{"arch": "dit", "model": "image diffusion model", "dataset": "Sentinel-2 satellite tiles (TerraMesh)", "train_examples": 36250, "image_size": 64, "horizontal_flip": true, "conditioning": "none", "objective": "edm", "cond_dim": 256, "norm": "layernorm", "activation": "gelu", "mlp_ratio": 6, "head_dim": 64, "fused_qkv": true, "qk_norm": true, "inner_norm": false, "patch_size": [4, 4], "layers": 12, "width": 192, "positions": "conv", "optimizer": "soap", "beta2": 0.999, "lr": 0.0016, "beta1": 0.95, "shampoo_beta": 0.999, "eps": 1e-08, "precondition_frequency": 25, "max_precond_dim": 1024, "one_sided": false, "adamw_lr_other_params": 0.00081, "grad_clip": 3.0, "steps": 8200, "batch_size": 128, "epochs": 29.0, "lr_schedule": "poly", "final_lr_fraction": 0.05, "warmup_steps": 1640, "weight_decay": 0.1, "adamw_weight_decay_other_params": 0.05}
Rows from block 6 of a small image diffusion model, named by matrix and row number. Rows with one number belong to one neuron. Each number is 500 + 40 x the weight over its row's rms, rounded and kept within 0 to 999. All counts start at 0. Numbers have three digits each.
After each neuron's rows are labels from the 100 images, of 14976 (inputs lightly noised), where the neuron reaches its highest value: "responds to" is what is common among them. Only what is clearly more common there than usual is listed. The data: Sentinel-2 satellite tiles (TerraMesh). In brackets: how many of the 100.
# fc1: MLP up (model.blocks.6.mlp.fc1.weight, 1152x192), inputs 96-191
# fc2: MLP down (model.blocks.6.mlp.fc2.weight, 192x1152, transposed), outputs 96-191

fc1.624:520453487535463526408547535462462525479527539516483513459456495488531415472517523539518550515499528573553425476528556504500560490546486500553547462528489538520492537499485550493447507548464530541566534515495509406530442479566501519474507524463510561473512556491542502481512547523470593487
fc2.624:483554513371502504528509498447564500504491506498536522449399496488483571486518493540447500616468470480501477510518529510485511545494489501472539510511479487497456488512531493531509508417524520485517488500532517482514506527538526503538497519522433481498455606453447541505479555485427525541
responds to: water (72)

fc1.688:430501506391531533489484452524471531469548499468440527541488517455570557536470556454454531472570479547555510516532506413495486496498554545482523520440498534491425522550501462438509486514459479486492527496530477497418562503475471472480480489559537506505542610495560524462540575547442503505
fc2.688:469503467516496506415503513520450475448566476509557480449577519448517573465513498439501492529439497505504502509526460585462453624513514476477452471491518509477561502498512552508489444491504522433544535506510506476507517414497435546586499539419557483502512467482495429540519491568532503480
responds to: main land cover: snow or ice (33)

fc1.66:527447472412519535503481448442494506470502513502485486582518471610514465372489515521485485547523479450464488535515448481489440478523467514570540515533505492473536587486512512448546523497397466542540562466492578417490448562516533498449534470545499458528576546503470477517492517459485540477
fc2.66:430474453499491441501481509502454514544568549462464484473543531436511515524453478404496496495512517481494536542488504454463460554527478462545548498480556434495527434543538614478558468444518559487494483517468427437469512494533543511535449489469490444510553544491539475497534461424460564495
responds to: clouds (43)

fc1.715:466452492513487517538392526520481440478451500520504493539466539488480504517514551521464465508519449476486541507485471451502497568437466539574542557459570486519435522444500471548544488536504496573444482477443438473508487559478543484531549464536496409488496469500534484468488513521519491482
fc2.715:488441550531498566487566487506460544457466468490554506518558503506458454457491510477475575467438544473515488485437521517458464521585494463540462462467521582439549538533461498536427504502486540540556502469494522419593528458571501490514437441464480415523537467478523504504427495473522492468
responds to: snow or ice (47)

fc1.574:527518494433482470486522501525502423491552504560531503505419567431494546525530496460429529523542437556504497517535443492514484518469486474561504450453444480534487536518556505521485531503445517458535478430526423533490485437582525456420464468538487515500507511552490535470490460521542542502
fc2.574:469452565478575489424475495515468485500468423529437455558605516539477547540500471557563555506529488499518503571557562551499483485502529451567563515485560521493514480507422522515517500514505471480520447482513576517430460428476539556553550486500506480479491513578457426530506561517482523423
responds to: clouds (57)

fc1.14:537512448464445540589475583520576530485463563514549434531504485539467410505476557491465543452513489450492502472488518477508602599445460453464496495505516538445496551502492519485556508464511472455512489483504490499514497525322509444499497557535476597524524505499517510480478490518505480553
fc2.14:462530528531520527471540512492457472430558499429507521445488449485457366457509537493533526507534544493481460489502504531434473463508463457490518541488490549482504549458462486482478468474543498492498466507523512454510552533566541486496459515512379493446500358502493488537499528460439476559
responds to: main land cover: water (28)

fc1.171:509485514466541482534548485500437537568527471519542478537502522519472585498542517459561555503527570481523517453565464463489491526490539541495377503489458501508560608515514464472500481458550510500555403479491499404510442567526500501480475488482526476500525585482530599476544556513472462455
fc2.171:482540447568542497509513496467505474502469477521477491435547493468491531479473507554478529598563542502518460426519516494521552521493474542512480546457507536472577501555487564472476493410482466496579481491486490499504460470487480498519480431512471420526541470461530461508442485535514487493
responds to: main land cover: snow or ice (33)

fc1.197:523463505488458509487548497507566534536541489460543473442525493438536464514506531486533469469546527570550428479503474570518559511532448465509542472536518516478486420519497588552446537494519506508514477535397538543476459471509581507501443502523467508510540486524535488550550489512471494465
fc2.197:521391525475532475553557562528404493496448496491478509497521509598559483537489484503506450545432536484580415436496562508485516496463580489525454492481500477593475537490480484553463505556454496545513530495553608424507431461540580514451522514487477556515448444517447475493504455519513523508
responds to: main land cover: water (27)

fc1.700:539528380501511567493511449524538504450488521519549523476490509519509492421545433586457519487510425432563466551547481534468539483556519505456572474553496458485582532538446477505466456509496488495470476533471491443580541502526487566492457556529558567486487555513550509508492528480557571475
fc2.700:509518511465511506471476500531505467537532509475502477544541510420562444534461492552474491511525563463587493473480448449530494464445486522435506513543556570532451501431543458501436514467463521528497472512440521497519461527502513446542563493524473497567518464520459531485477492468414529485
responds to: main land cover: crops (43)

fc1.477:505509470435467502467503551572499458499464538387469497458469526480448501552542494473507542455482453534489509515457458533538455555528448481456447496532468482493503575529536501420459544495568497470497503503477451522536527463587431550510480569509560460519453452541481493482450581442478537482
fc2.477:479481502499599533472600459511529557512458508448519556544456528602504483546450500463473545539513467428486513559475536520524461558530505457522578486501478499480519484532494515544515452441484486517490510423510419492539469464478462468425494468464390463508534480502497514495514467546496457481
responds to: built area (89); crops (85); main land cover: crops (59)

fc1.369:532509444445512513511514513498561510560519517518456487471483450465524607515490457467526451561524558556530579524463476559496549596471504547502432515474504580528462515580508527539456535445509498553512486455537566504547528521478477495490479543549533527489477516421507488446500463408457448487
fc2.369:545543529515525568458541493529471468399510447463542490421475499444523578489450496479482491467586508405514420491507514507564543449541440498472440560499420481479528514448468508512453478499554573506500455484504478461427541525492533464520510510476532519516530427493531493526507535411465568507
responds to: crops (76); built area (67); main land cover: crops (47)

fc1.246:464497509390523482537494451535565419528515446486444501488495512473443505576517506498493454512612482538547473551582448520455467561488520554569476432547541487531427569511490505487514454435515509492540485398537468544459495466581551501513521483413490511534503415520461488586479527503495512489
fc2.246:546429500538500523467558498517408535509488431532614468526491490493521537519476493540517538487479495430614500499555560510532480485532497416548441504507458506472553521521493535544544446510534537464521479446519442459543506478503543543519482473563448499558467482558472469561489468477545506455
responds to: clouds (54)

fc1.588:475468586507505484467551483481522530503460446442491486547522515509562496506516511559509587469560524439451610497557508483523550501566372447477447511465545539465474464521476485440570435454458502513440541490455536453465504502452507398534437471485527533532500484486496479525527547452482524529
fc2.588:558459452509468537429508443560486459414540530493518438461510567459486531545455530489490547496515522463506494499530464500482457503524604516492529530456543591500559504513471449439508514559493469482487565602531518424467522483481449471577541504480517459450522411399551548546486546472475526534
responds to: crops (64)

fc1.261:596481415524456564513475521556513499494516502539511418528491596448515444524507530468466489434541427505514457449532490454543540517497440514475540532489492517493512471527516564578450492489456456492557453530552496561500450522480408451511469583542490601522483547535533507459485461487537510479
fc2.261:517437476517525515494519472542485446464554526424537499520547552578455440432582542507538520495555509526555510504509560526508458479451464505480564460493454512506511485513480479549455493557533520443521428472455511560488513488508417547441470544532528566529569375444506492557463546484520525505
responds to: main land cover: water (32)

fc1.330:495491483499499517504528514507562528538517560520538497467584542442491502457564502457527524564510420521528504518483531479425475479500571526482576462479478506504555444546542499542440521499447528497518460487587496464506555506426475470491521489576450533509460495597557553520482500450526493471
fc2.330:503532533526488511442559460530493499520507441521535462543508490478466453528564492537502506536513546476523513539499497525530477530495484452435512457522472443463507456529467492524442571476484477474457473581476484535420546500483460471502567502549551476501512502475431456576563507449471503461
responds to: crops (64); main land cover: crops (47)

fc1.180:447533502466468560549440439493501480460503538514470495481590503485473480576501490509529495444515524448553432459542504466462512602453453500619427544548461491519471494469439470524551491432432454549570527530496463516542465487424515490564493480509532491461441439463414537475545454448569472503
fc2.180:461504470528536487452433509458532509558508519457512406608503499484489443341569535481505497504494544521499514576468470578464521471509501490542551492533555452546551514572528546522502522557495514512608461541518431491537458499490513489472477537532469530518463547477509505455546469474495519544
responds to: main land cover: crops (44)

fc1.256:495498537511473503477486537514488463540580464524474497511509517467482529552554518511474441516526471451520436515523495530485489458501491468506497495514460524488500520499474507548463473500463464488583482558444525476571506493397472462534510504451594430473524509440577421465494498550521435503
fc2.256:448498495527488463515474460522505533501514533427512564540521512505495504471508550484575477543542515530500531557461473460506446440461514432514468424460484500495481531438516554551528536560552504507620472487498524513487552527591530507500471583556564437569568524500547471560434490523558465514
responds to: flooded vegetation (26)

fc1.665:485526583546505521527516498509516526510478503553554517493541520438501429451518432542550557487494531523528442414476515483528461511470472518533488506536539535460505470457494433573581507483472543467519517472517535503554523431490543469559522478480508458479501432466524438514491489498461585513
fc2.665:584508452524486475467567462507551476485532496497421468515478468530522486493544554396523501557457474500459512517475503537531429503452490478495487607449441505502506493494567539619450512456505499479513507492510496482497480487549528543453488528548495517496497481486524458514544460542466505523
responds to: built area (74); main land cover: built area (25)

fc1.239:458492538527496537594460486519491497505499477516482474501475527516476484444505513544486481527532442514468514551505456453444539420469526519548396509550490458543518496429504560483512490508573446495477505522584442562494466479515490519495511441493539470489526567511503502489515511528525538587
fc2.239:458496513473544475486572488464500537535530442574531517491555426589435521529456508472506566507509520463463516516492570552519524564545468447481457507511492506504456470539499489488440505543596520493594528517526467508463471531529476472496521463583514497470514398514493538496569511560449511441
responds to: water (78); main land cover: water (63)

fc1.689:468526524509503469566438495464492484450569529573539477542447582483481615514424527602554519539496496504561527468546470501503535500464546524475493502505498553518502414498475535547503512547438518550463512521425501492432497544528539468457503442437476518479517531503517467563546564491501507519
fc2.689:497527487447557508436553557550480470549404472523440521471557422461533490521508523489466509467505514430568511508450539530517510499489484475551448493534528562497499633545495530570573467629459498477475536481466475458507532580498539516520506530505535508463472538497464472533466501496473516468
responds to: clouds (62); main land cover: trees (50)

fc1.176:435418509450526443519535455518501512486522516446527501577487506492504563554506483479509509546490537491475529481499465548506458498523419488502495440492521494499486509433520549507568475560464542506514459384480501498471467437480525476513527437451474455525471379516478510474510532537517489549
fc2.176:462466471582495473565519454483513509456476562493480583512507549534481472499456471491473443477457476500490521526470545518509459504496570531521442501448533533511546535508467505534548494537485492539503453509495543475518425471499476495559397525556518485528508485508479476532479390511525590445
responds to: main land cover: rangeland (47)

fc1.432:457478567499523487526469525480389502465485528569539547550407487534451454502516447468502457461530501539535502465473513553517435552516523483495493592517456523516502563486482569498528487532490523470526451474546456456498454553586529545419494451475375558476505534483580481459551460481408517467
fc2.432:424522532497491443477525540544499487486467472542490506447453453476513559466540487486501536582580520448455526490503557534495491524513514517534496462523513491480491449521538424531457479432579502586523471513454499515494513478475589502506483475492528484509511512493475519505538473442491483558
responds to: built area (75)

fc1.209:509473503443482603455532449457496514496483533533500446487527501500428461464556471574467536502563510487562518542544532442507485446527502534477555513525445487560549492548491486574455492461501538421455467530472439436541495532498525495472517533641488555494540566511516475516533479408446511529
fc2.209:545468465487501422593462475527569479495467502501459481483493487472459450521494469403514445496575415535591467535524456513447499483467467472523605507454531485446461529501484496509538496496510501580506480491511463542496500458505450485469506517590459464495567513480478484496466481426484494454
responds to: main land cover: crops (46)

fc1.683:568463511525485541395525498464516501450475553517580478522522490556538488445589430474474515488521571438553579479507540489553454443462521445446510503475536496482507530563502497488523458492488440493458477510439557498454468517544483519525489386559474474516508562552488476477505474548510490444
fc2.683:469514517513528506491493464527539502498495550476448498437512463543438527533471486523519505466544464495476579441558502504506419512457483469470476541464488470469467476505541545452492531520426464522501551507487425508429496500505516519496503551460568422560542469465496500469446540523535491516
responds to: crops (65); main land cover: crops (45)

fc1.47:527547538440564557493493438530515476481450515510516502455505618576507542499460562537423508527493494514570533493582458510515548523440473520518524545503508477484469517434458496460481464528514537511479515499436414528548450495512519476458489510520539529464513506491501451468464572507488524429
fc2.47:499451521538555470517516490494429457538487444501458434470557496529556493505535571513533575465475526485529519455504543510511503565509535524536461473487516461473546504576525446530561444474496483452440554451432566499495462490495519503586537583531487499448463517493555516513505442563508533460
responds to: clouds (51)

fc1.252:497478518467538508463532528518487474456436467477528544471535537502479495547484537566461512520446452530463509534454520505456599471470599442555551468490497424422556559603456526498509479548547530468535521529432502448553566467530510527463445461467521493417513467518481523464487498464495509528
fc2.252:510499505448527521519495474547544478520536481609427485489507520496472497466483522529475532468446470502498529482476489524452513464464477548527472472547560562578458482429490541495445494497436486505562488497513569474485481450496377453516591568487506452419505453421505491500447484513547483468
responds to: built area (72); crops (72); water (70); main land cover: crops (50)

fc1.191:479501443521521516489497499491486530541506518468540452410474584465529552544508514475533471519473480540572550471483507437385472455439511540508491531441546566486500398505537526555504582494468549511406490514491516506479444480523547486504461455503518484528444556582518511472475500515457452497
fc2.191:566432498469555503466496485517514543460381523444454466468437544502476547412553516536471467523467537477577460498560481550527461514528574576548452480513479502428468576522497462443520449560465459500504498439479483500533511575479533455463454485504546509502506510532495507509491545517502543469
responds to: clouds (51)

fc1.416:566383463477562476510519525518530464518477555453491463509493536616487547478552527461481566503481561558537501462430509442537528481489485481459546555482529530453490501581490523524548470457463485411435495507489503509500507496526506616471479512479514484529447504506474476483493492525479468454
fc2.416:549472511487529478440608564504504497439523452526482494514483494486469510569497483503558494434434534552551555469510486493514559569395490523475459523570462529542524486396483522523548474464505483494443545491464537513474461523440492497572445505495512520524499541528537547503538525511474501540
responds to: main land cover: snow or ice (35)

fc1.719:502500473496490566470419433489469497464509514511617498495490517444561574533521468549518445455500424488478478479509350524508492401477512517545586482527482478473499492462541436488555508503541504550466473468490480507480460540474436478547514484592444498492506472522501516496445492452487461558
fc2.719:500457569509503524520573500497517541575498491424491601504506496466556545493546503551484500511510530523492524509508612471536463559523512560545554511481536478494527550516468429472519548463559479510549472547489545534443430516505475502468483501406523471490530413498513464514510543469414509510
responds to: built area (70); crops (69); main land cover: crops (44)

fc1.424:469510498518473512459477508581550443502530516515465477548444512424499293509480444480536489541533506485487539588467535479536537495541559460517527528497516585540450513528572509494488491561471470450444552525475533498514493529505515481542507511545520390554503531501511418498461478524468413446
fc2.424:502506552547551505471492516543470509455505494432467525466441529588418366463510531487493509469527480495476534528520445547491565498466541491527395478562464561523501490400444547478484462569515493473472476432499462520488546494495447516488445479508525513479508618584504457480486505459545541544
responds to: main land cover: rangeland (47)

fc1.76:443512486509411507590468427527425545490480518497460472484462507478450447475497497521515563483474481458602583470545449523525531513550516486485470505495488465524486523448418523530554537581505476520493432532529514507517542449583482555550453500509507558495473582576509478487498498516479530484
fc2.76:519405530482522464459484485431552459468504534557452521488473525499446468502457486518491490512491487492559428471488554518545545553527504552515532504440560451495498514607572517532531513516491507526506406460508495537559496459432499589479519417507502561462518514587493507461514510552473446520
responds to: built area (71); crops (65)

fc1.726:581508473501502532556513579469572497495434484531443428492566476517479476514524497525447471465448440481584430500451472522503489455491478511485506445488521502478465475525506586475488425500490516521604490538501516582507507438512576588534523560553487518487465472508428488508516509519530458543
fc2.726:511529449460483425498467535486505571530611531462514473520489454554418496482479444489499517472500504463538474471499458504524517458480443534469461487507498497580443532488469430479484519505492535472540542514454478528492499474500583494416487566474535534537579456469514618466457434507423469523
responds to: main land cover: crops (41)

fc1.213:499511537508504571478505461521554455483514495463504473421561482521601555559543473462377474512435418509494458486545430510493478521435453566460532481531535491496504507431447514480449513518479515487439463531475556544510526468517540438467535525548505499474490496504472482511454488473493516471
fc2.213:514510480509463475541546484494448495532481462446580524490507476458570498478502483401512530450495571516482521455432491490476511457501500532489507558539446519442472482495505481472533519501472486499479465524472530436554492439502549522518442490457468526514563490392451451413462496395480521473
responds to: built area (81); crops (68); main land cover: built area (26)

fc1.521:473456495574534610464525436552480507523522489540527466502475476439478509532417549558531441467456460554523511501445607521490560535585506483492525547540444485523557458591491550547471505509492512432465410562437465392578501569534551480447472538445520498514495503494514511488514502448451530495
fc2.521:497499498482542520498519511526521574469521473504521471584453488527477495504456491419592542530507579510557452559466460574481541552519519571506541533460470529438437564431446443542422464482477466462502510473527558553482531493486449548501412485547491526492496523525493478481466536448481500532
responds to: water (71); built area (69)

fc1.756:574477361470486540520526504515601452503434515530537511476529493493602485523509475537472457526486532464464438596499512604461482550482446533538565544564495480522514509496517531533479515520542502500526536553516450481450419514534458503531451510541563551467467474512459532485545541454476503474
fc2.756:478486491514421464524484477543421520532564528506501512508503439524482512428499473549526445497518433463511509504522512466506464361478470436499514464450534526474524520460489464527476520467565460416525508432480490520519449443487445512470514551509484487467486490551500505506503466427580625527
responds to: main land cover: crops (44)

fc1.268:549503489595520409534544486430521511534484452541481468547488500488460444477514444510522444555547495548558519467461562547493444502506505449491454556517458550501487485461564527458575557447441490536485483512519579567557566522467547478504480507503536501456576465467499480479487518542499515470
fc2.268:503452514460526505347541481418610531505503558504474518540496471517536468495482478515535478531486525509505414460519466476525474486513512466594503493506465496492492526635548550487486530444471508445510503499540525496483513548490524422488490480545483502612505533580540485481560514456435455519
responds to: trees (94); crops (67); main land cover: trees (40)

fc1.54:471552511495547498477480454498482523497412622463561529518526567492497573478445481452500480539468505512482462477547473469491458513488554494536572547493546479527477464493482515558481515518464545506563531459495531494489505557483494501447508475590513472513507513550473474522473482550569488485
fc2.54:577579560448505516529529489567483491483511429568463493526490532587462436491558401440504499465484483447513509550481526475461405593554432498521516557457500514417489497554545451464552534513493562541543552454490536534538463596479516571499486565496537468459535528555570515529465467519523496505
responds to: bare ground (55)

fc1.116:488517485533461530537491423437490488523505435469479536648502466469527499496518562520470584473524536540561558487436555567562540453510454488547503568348491492505487510486487493550457507535440513506549548565530492484473507540517464522502505563526475444490537526502495420467496506443486536463
fc2.116:509552567430526485480528499474472501474546501550552519519485484426475506485459526454488455601532484492521464507449464519490512587472491475495501515439508453469525489544505513541472528520482479465549472550501437558537531545485476530542480433467540450597479432499471511523506547438408490551
responds to: main land cover: snow or ice (35)

fc1.645:496535491451451485470524518573593467521565517496530502484479444504426465517531432500451463471541494458492503587456506534540542489448558501505538525514467500535532417570469570439472520462506477492486578488501504532505494395492534495457502484522537478481494556519519516508421473533525468504
fc2.645:519458480546502562551568503508454512457518496569494495401592488555477579476443577504539500457526505462458489473498489490525518447478539449528489420533477479495414476550507478470476488537534486462446455472439478524549461484497588435528491551559525511541440564452435518492490491534487500499
responds to: water (81); main land cover: water (66)

fc1.559:540574447500526406512538459518471426467445571551452498522456486472499549516502528535499502417439543446461506490501591525547572519480574537494528449482460475602511501525509510452543544521559515448476553552478443405511504494487517521535488485530494414540507533528448474474496477407544449486
fc2.559:495517537496454474488513504536525471539526466564595466558473528453475454495484466514459486488477506505498488453452401442452537468478424491458540462491499504385526506424461515399509514562540460514565508460518545531526518476540505467492460480479470413548501444531506511457455500458516533502
responds to: snow or ice (48); main land cover: snow or ice (35)

fc1.32:565520457442484553536606451528551525543493452464550553531489495506499483523633501473440574523533477515465510468470528529494513455504561528488483519459494487557458528521504529384492483484561470527483505488438506503542483517490515509443491493503560472466508586518502494516404510497485470455
fc2.32:447478523523429514521511467551429582499562526506517498451572492475478491436519542559542556476440573439509523426502505497454525546471488504476497426424492435469530504468482440445474475457501513473519514527453523569534502527438561506531540495479490432510536540474554472520493544464522515528
responds to: crops (71); built area (65); main land cover: crops (45)

fc1.201:525443499573483467551549509494455478518470477518506495485561487552496482491457407461493481486464485524507466487551456529526527592534475515469538485524491528403555436474522513499488545501538526464507492497566479532556493508610448502453567457509488504459441468515444541436467509539444493442
fc2.201:521461564461505559491533427522541557500511549516532500484465481568499502504385441437492528459542539543476482535497545497497497482509462569526546587558476548448457592522534456487517482488479536498462484488478455483519466491520540466479404485500441575536467510559530452477461512576429519540
responds to: built area (88); crops (77); main land cover: crops (44)

fc1.126:477466534519502572494448522517500520468435413488534515531479565487513572484500469498554518517454482415486501444447447531504499539522520558532478494503513511557467547466440500524492497473477485489504489528467489464595553484479487511553551564566489506571477447512600497433483477480554483511
fc2.126:427470458505582519553540525537539498520481501455532532519462506497478534509497480470541504598545558516500495451459488496500501496554413343522553458479449505493494448498559410462468503463442527531517506504500457452509549593509527444479476480471478467584444496526458475504535631455520446467
responds to: main land cover: crops (42)

fc1.343:505500539457529478510510478494548513498543499432458476517425435445474486531512474494446419565469551489545558501476559560510475448459593505512424504542458481501520469580500500408552534470504507450482441426562494494504496440399543512516478473561510494476543527527557478494471459538525515485
fc2.343:552490514445493515501436466525447470506510530487537457459515476485486484491467472483510428543497478531538457530469417505507485570499505582506494520511518513470442493434514548527482451509499504477484438483510424562510531441625474449497518505574522506519530480488495500550445435548537465456
responds to: snow or ice (43); main land cover: snow or ice (35)

fc1.433:543444450454490511500481498479524468537547459493538478495524521513494543471466482421608499496492543531465453535524507418483454468497469576551467540493498553521477548518524515453523510511525524524452524528551489505554518506446516417535519489513593446518485469453488526563503500517507395505
fc2.433:562503529576470526499576533481558524483435510443482577528436484521478472443498455480549451543541530508482467489507469490525524553536483419454520500502415530420504462472500556501520452517498490519480487478431484474504440524456500482478512479456555478532443424427488487474506517447537512536
responds to: bare ground (49)