Weights of a small image diffusion model.
Model: 10.8M parameters, 64-pixel images, arch dit, norm layernorm, activation gelu, patch size [4, 4], layers 12, width 192.
Data: 36250 training examples, 29.0 epochs.
Rows from block 4 of a small image diffusion model, named by matrix and row number. Rows with one number belong to one neuron. Each number is 128 + 32 x the weight over its row's rms, rounded and kept within 0 to 255. All counts start at 0. Numbers have three digits each.
After each neuron's rows are labels from the 100 images, of 14976 (inputs lightly noised), where the neuron reaches its highest value: "top examples" is what is common among them; "peak at" is the part of the image that holds the peak. Only what is clearly more common there than usual is listed. The data: Sentinel-2 satellite tiles (TerraMesh).
# fc1: MLP up (model.blocks.4.mlp.fc1.weight, 1152x192), inputs 0-95
# fc2: MLP down (model.blocks.4.mlp.fc2.weight, 192x1152, transposed), outputs 0-95

fc1.240:016130152088118158137096114125138130089092143097123101174166094194141162159163102161117151141125145139112129166196101137141146102097099150101134112179141170115128138106137103122135116093129140128154162075138114055129176157122147058104140143077139133096137118125149175111140080073157089132
fc2.240:151208120082060141083174094077120138183106130108090108091160114115152128109129139123087073128138121123075136095098160118171157075130167136183142155147122100090155155185130150140147135075164108142126122161093128067140142128133153139076212115104096099121085098148177192105173127158170087124
top examples: main land cover: rangeland
peak at: middle right

fc1.377:140111124168109142064143151125160130111063136124166129142104117119117106119101054090102105112179102170139132066086175149126115127129113065108109138102083087138095114101138183154162099141075192149121116051096156139160150141109089083191165090121119131160123126108105191129155118039114093106
fc2.377:143137114123175159049169164100105139167126134100138119205184102051199130118178119105105105094123118110096131163116129070172121133133141189084134102126136120144163176161153112121086133146090137092119146207141116114150082112181051101157111143133178096118099071135157112104107144135182117103
top examples: snow or ice; main land cover: snow or ice
peak at: top left

fc1.352:114117135081151107114114097128142144168106091102189151159113070097144092102131083177072150120179089083143144188081163129142136127135086177098112148131163088131106096101152107158148153099107172138179111092139138146149063145112145168138131097110130153151176172160069072102132129127167105126
fc2.352:144136105049088072176093062141111153143144154182099127177169113120093141129102137135105142154089128111122128131100096090135132146199171126152101091119116093129101133104137172115124119092150116170136149061114162127134200106155118130112126158097129142124120142113135184116121060156099152193
top examples: main land cover: water
peak at: bottom right

fc1.197:123106113095138154155127124043162134117067107111145137139110136163181091218043101100102090125204159111082118156096178172182122097119144149118103144094151187142160116146121118163121143170147182130132144122132170176114058109049103116139103161111124096194102138123131131107106099072112120163
fc2.197:114084095096124162087071139158128122096124124061127192133139134102098109116108108136076096172109207100089098141110066126167144062137112118088108141089162077127077074090151153139124164155127090094132159125159168148152169154159097152124191123106131194137134158124172160080144168156103169107
top examples: main land cover: rangeland
peak at: top left

fc1.65:090143084158136124128144113118146154104158099162166152105144136154123145084151118199110153113083066135135137119105127090123097163171082136153126142136141143143138174158130107156159077096065098159104108122089120124107088182140208190131131112092082140165188122110113118121165116163105124152
fc2.65:109132129085080058117189133090120128090139113127112110101102094145103112117087102134110164134149117076185149149103079213139092166109096124166109154109113134117113141133124137127102110109057128189166089105191144142065149109135199174095112103114141160103124149109133129161150064166061143132
top examples: water; main land cover: water
peak at: bottom left; bottom right

fc1.292:129161178122138188086181114134113113125096131124011071070053108149155096146126088126146106153172145099147102158152151151103115123122141139109072112109114089099131117112103150156136136126122163147123151152164133105116134149137073138087170150109160102114189156106158111134134208121205136179
fc2.292:102082120129114222103086106127130168118115105159150136202183141115160111153123128133142127070128129141102117159137135147222138132110149093094107133158137131144142155092098092105124113138068121091154132102136096119150131109150115100113103172137111073117095126167074167134063109115221203192
top examples: clouds
peak at: top right; top centre

fc1.447:121154106176085103055122115121111167120174143142124141128081107085148113126138164198088122159099084096166133195105126094136089154162127106112099078085145128136113133096128166164119117134036112158147106168123068036098098085122125146119150123120069129135146128051166147130118093080147149118
fc2.447:163147136155056128097117132147128127128144169153113085072085139153094119132103114116131164128092118168177169091107185124102126116115126142117124120166090116068167167120127116081119119183036146095112118114130087124201122123132113114104108109135115146158064101115109098158176146072119162157
top examples: snow or ice
peak at: bottom centre

fc1.535:174124102118174061127092177131080107160083194081129168120126121085168143113047109166122114151108121095099169055124132132071082181124118141054171165124085120106138177126038118171146120133112135130182094106058083164108143109102141146110048148170121176141126127106134095125148117121120172143
fc2.535:105219139121156120186077182137164113107082161135077148102185112148138070094135094108129130148148144091096180169130146091101088111177083120142114124215099133122171179143064150142107145112097118171101114087062042191174097173136138158149154169147086149120165179135122108092129198154126124162
top examples: crops; built area; main land cover: crops
peak at: bottom right

fc1.548:134128172129166121139110071079129118067083089129114089120131155141171126061108095135161157172174148152142133076134115132137125136124146052079151112126159112081128150129086133131100112106143089092150120029133139125177159140109145115109158131110129121126178160105133172140119128128135105109
fc2.548:174129105112205074131147118160159098117055114109121106160117124049111156173155106113171201065139109121143124083149116124101168166148169172100108125116098169142107144104088150109128143096084138121106120164210160147168072102103056164156150135116166154153131145132181143112057140152130135052
top examples: snow or ice; main land cover: snow or ice
peak at: bottom right

fc1.704:113176182096150083105176131153130160078093086144148127125116125144126100147106089109092135059133089139116133127102077108137121126064120117152127120166189163108095150098116108129123175149135065131124118204156082113087160137124112167151143175123160119116156180138198102130184130143151136193
fc2.704:124060064102164084150119086115123122112121128094255162142168121096169139142128134140129175173129099126103161092127116163137104116090126130083105163117092175117110166116066096126082166063075078101155121090152091154145152116120131106124105148151121086126085207147136124101119096120167105131
top examples: clouds
peak at: top right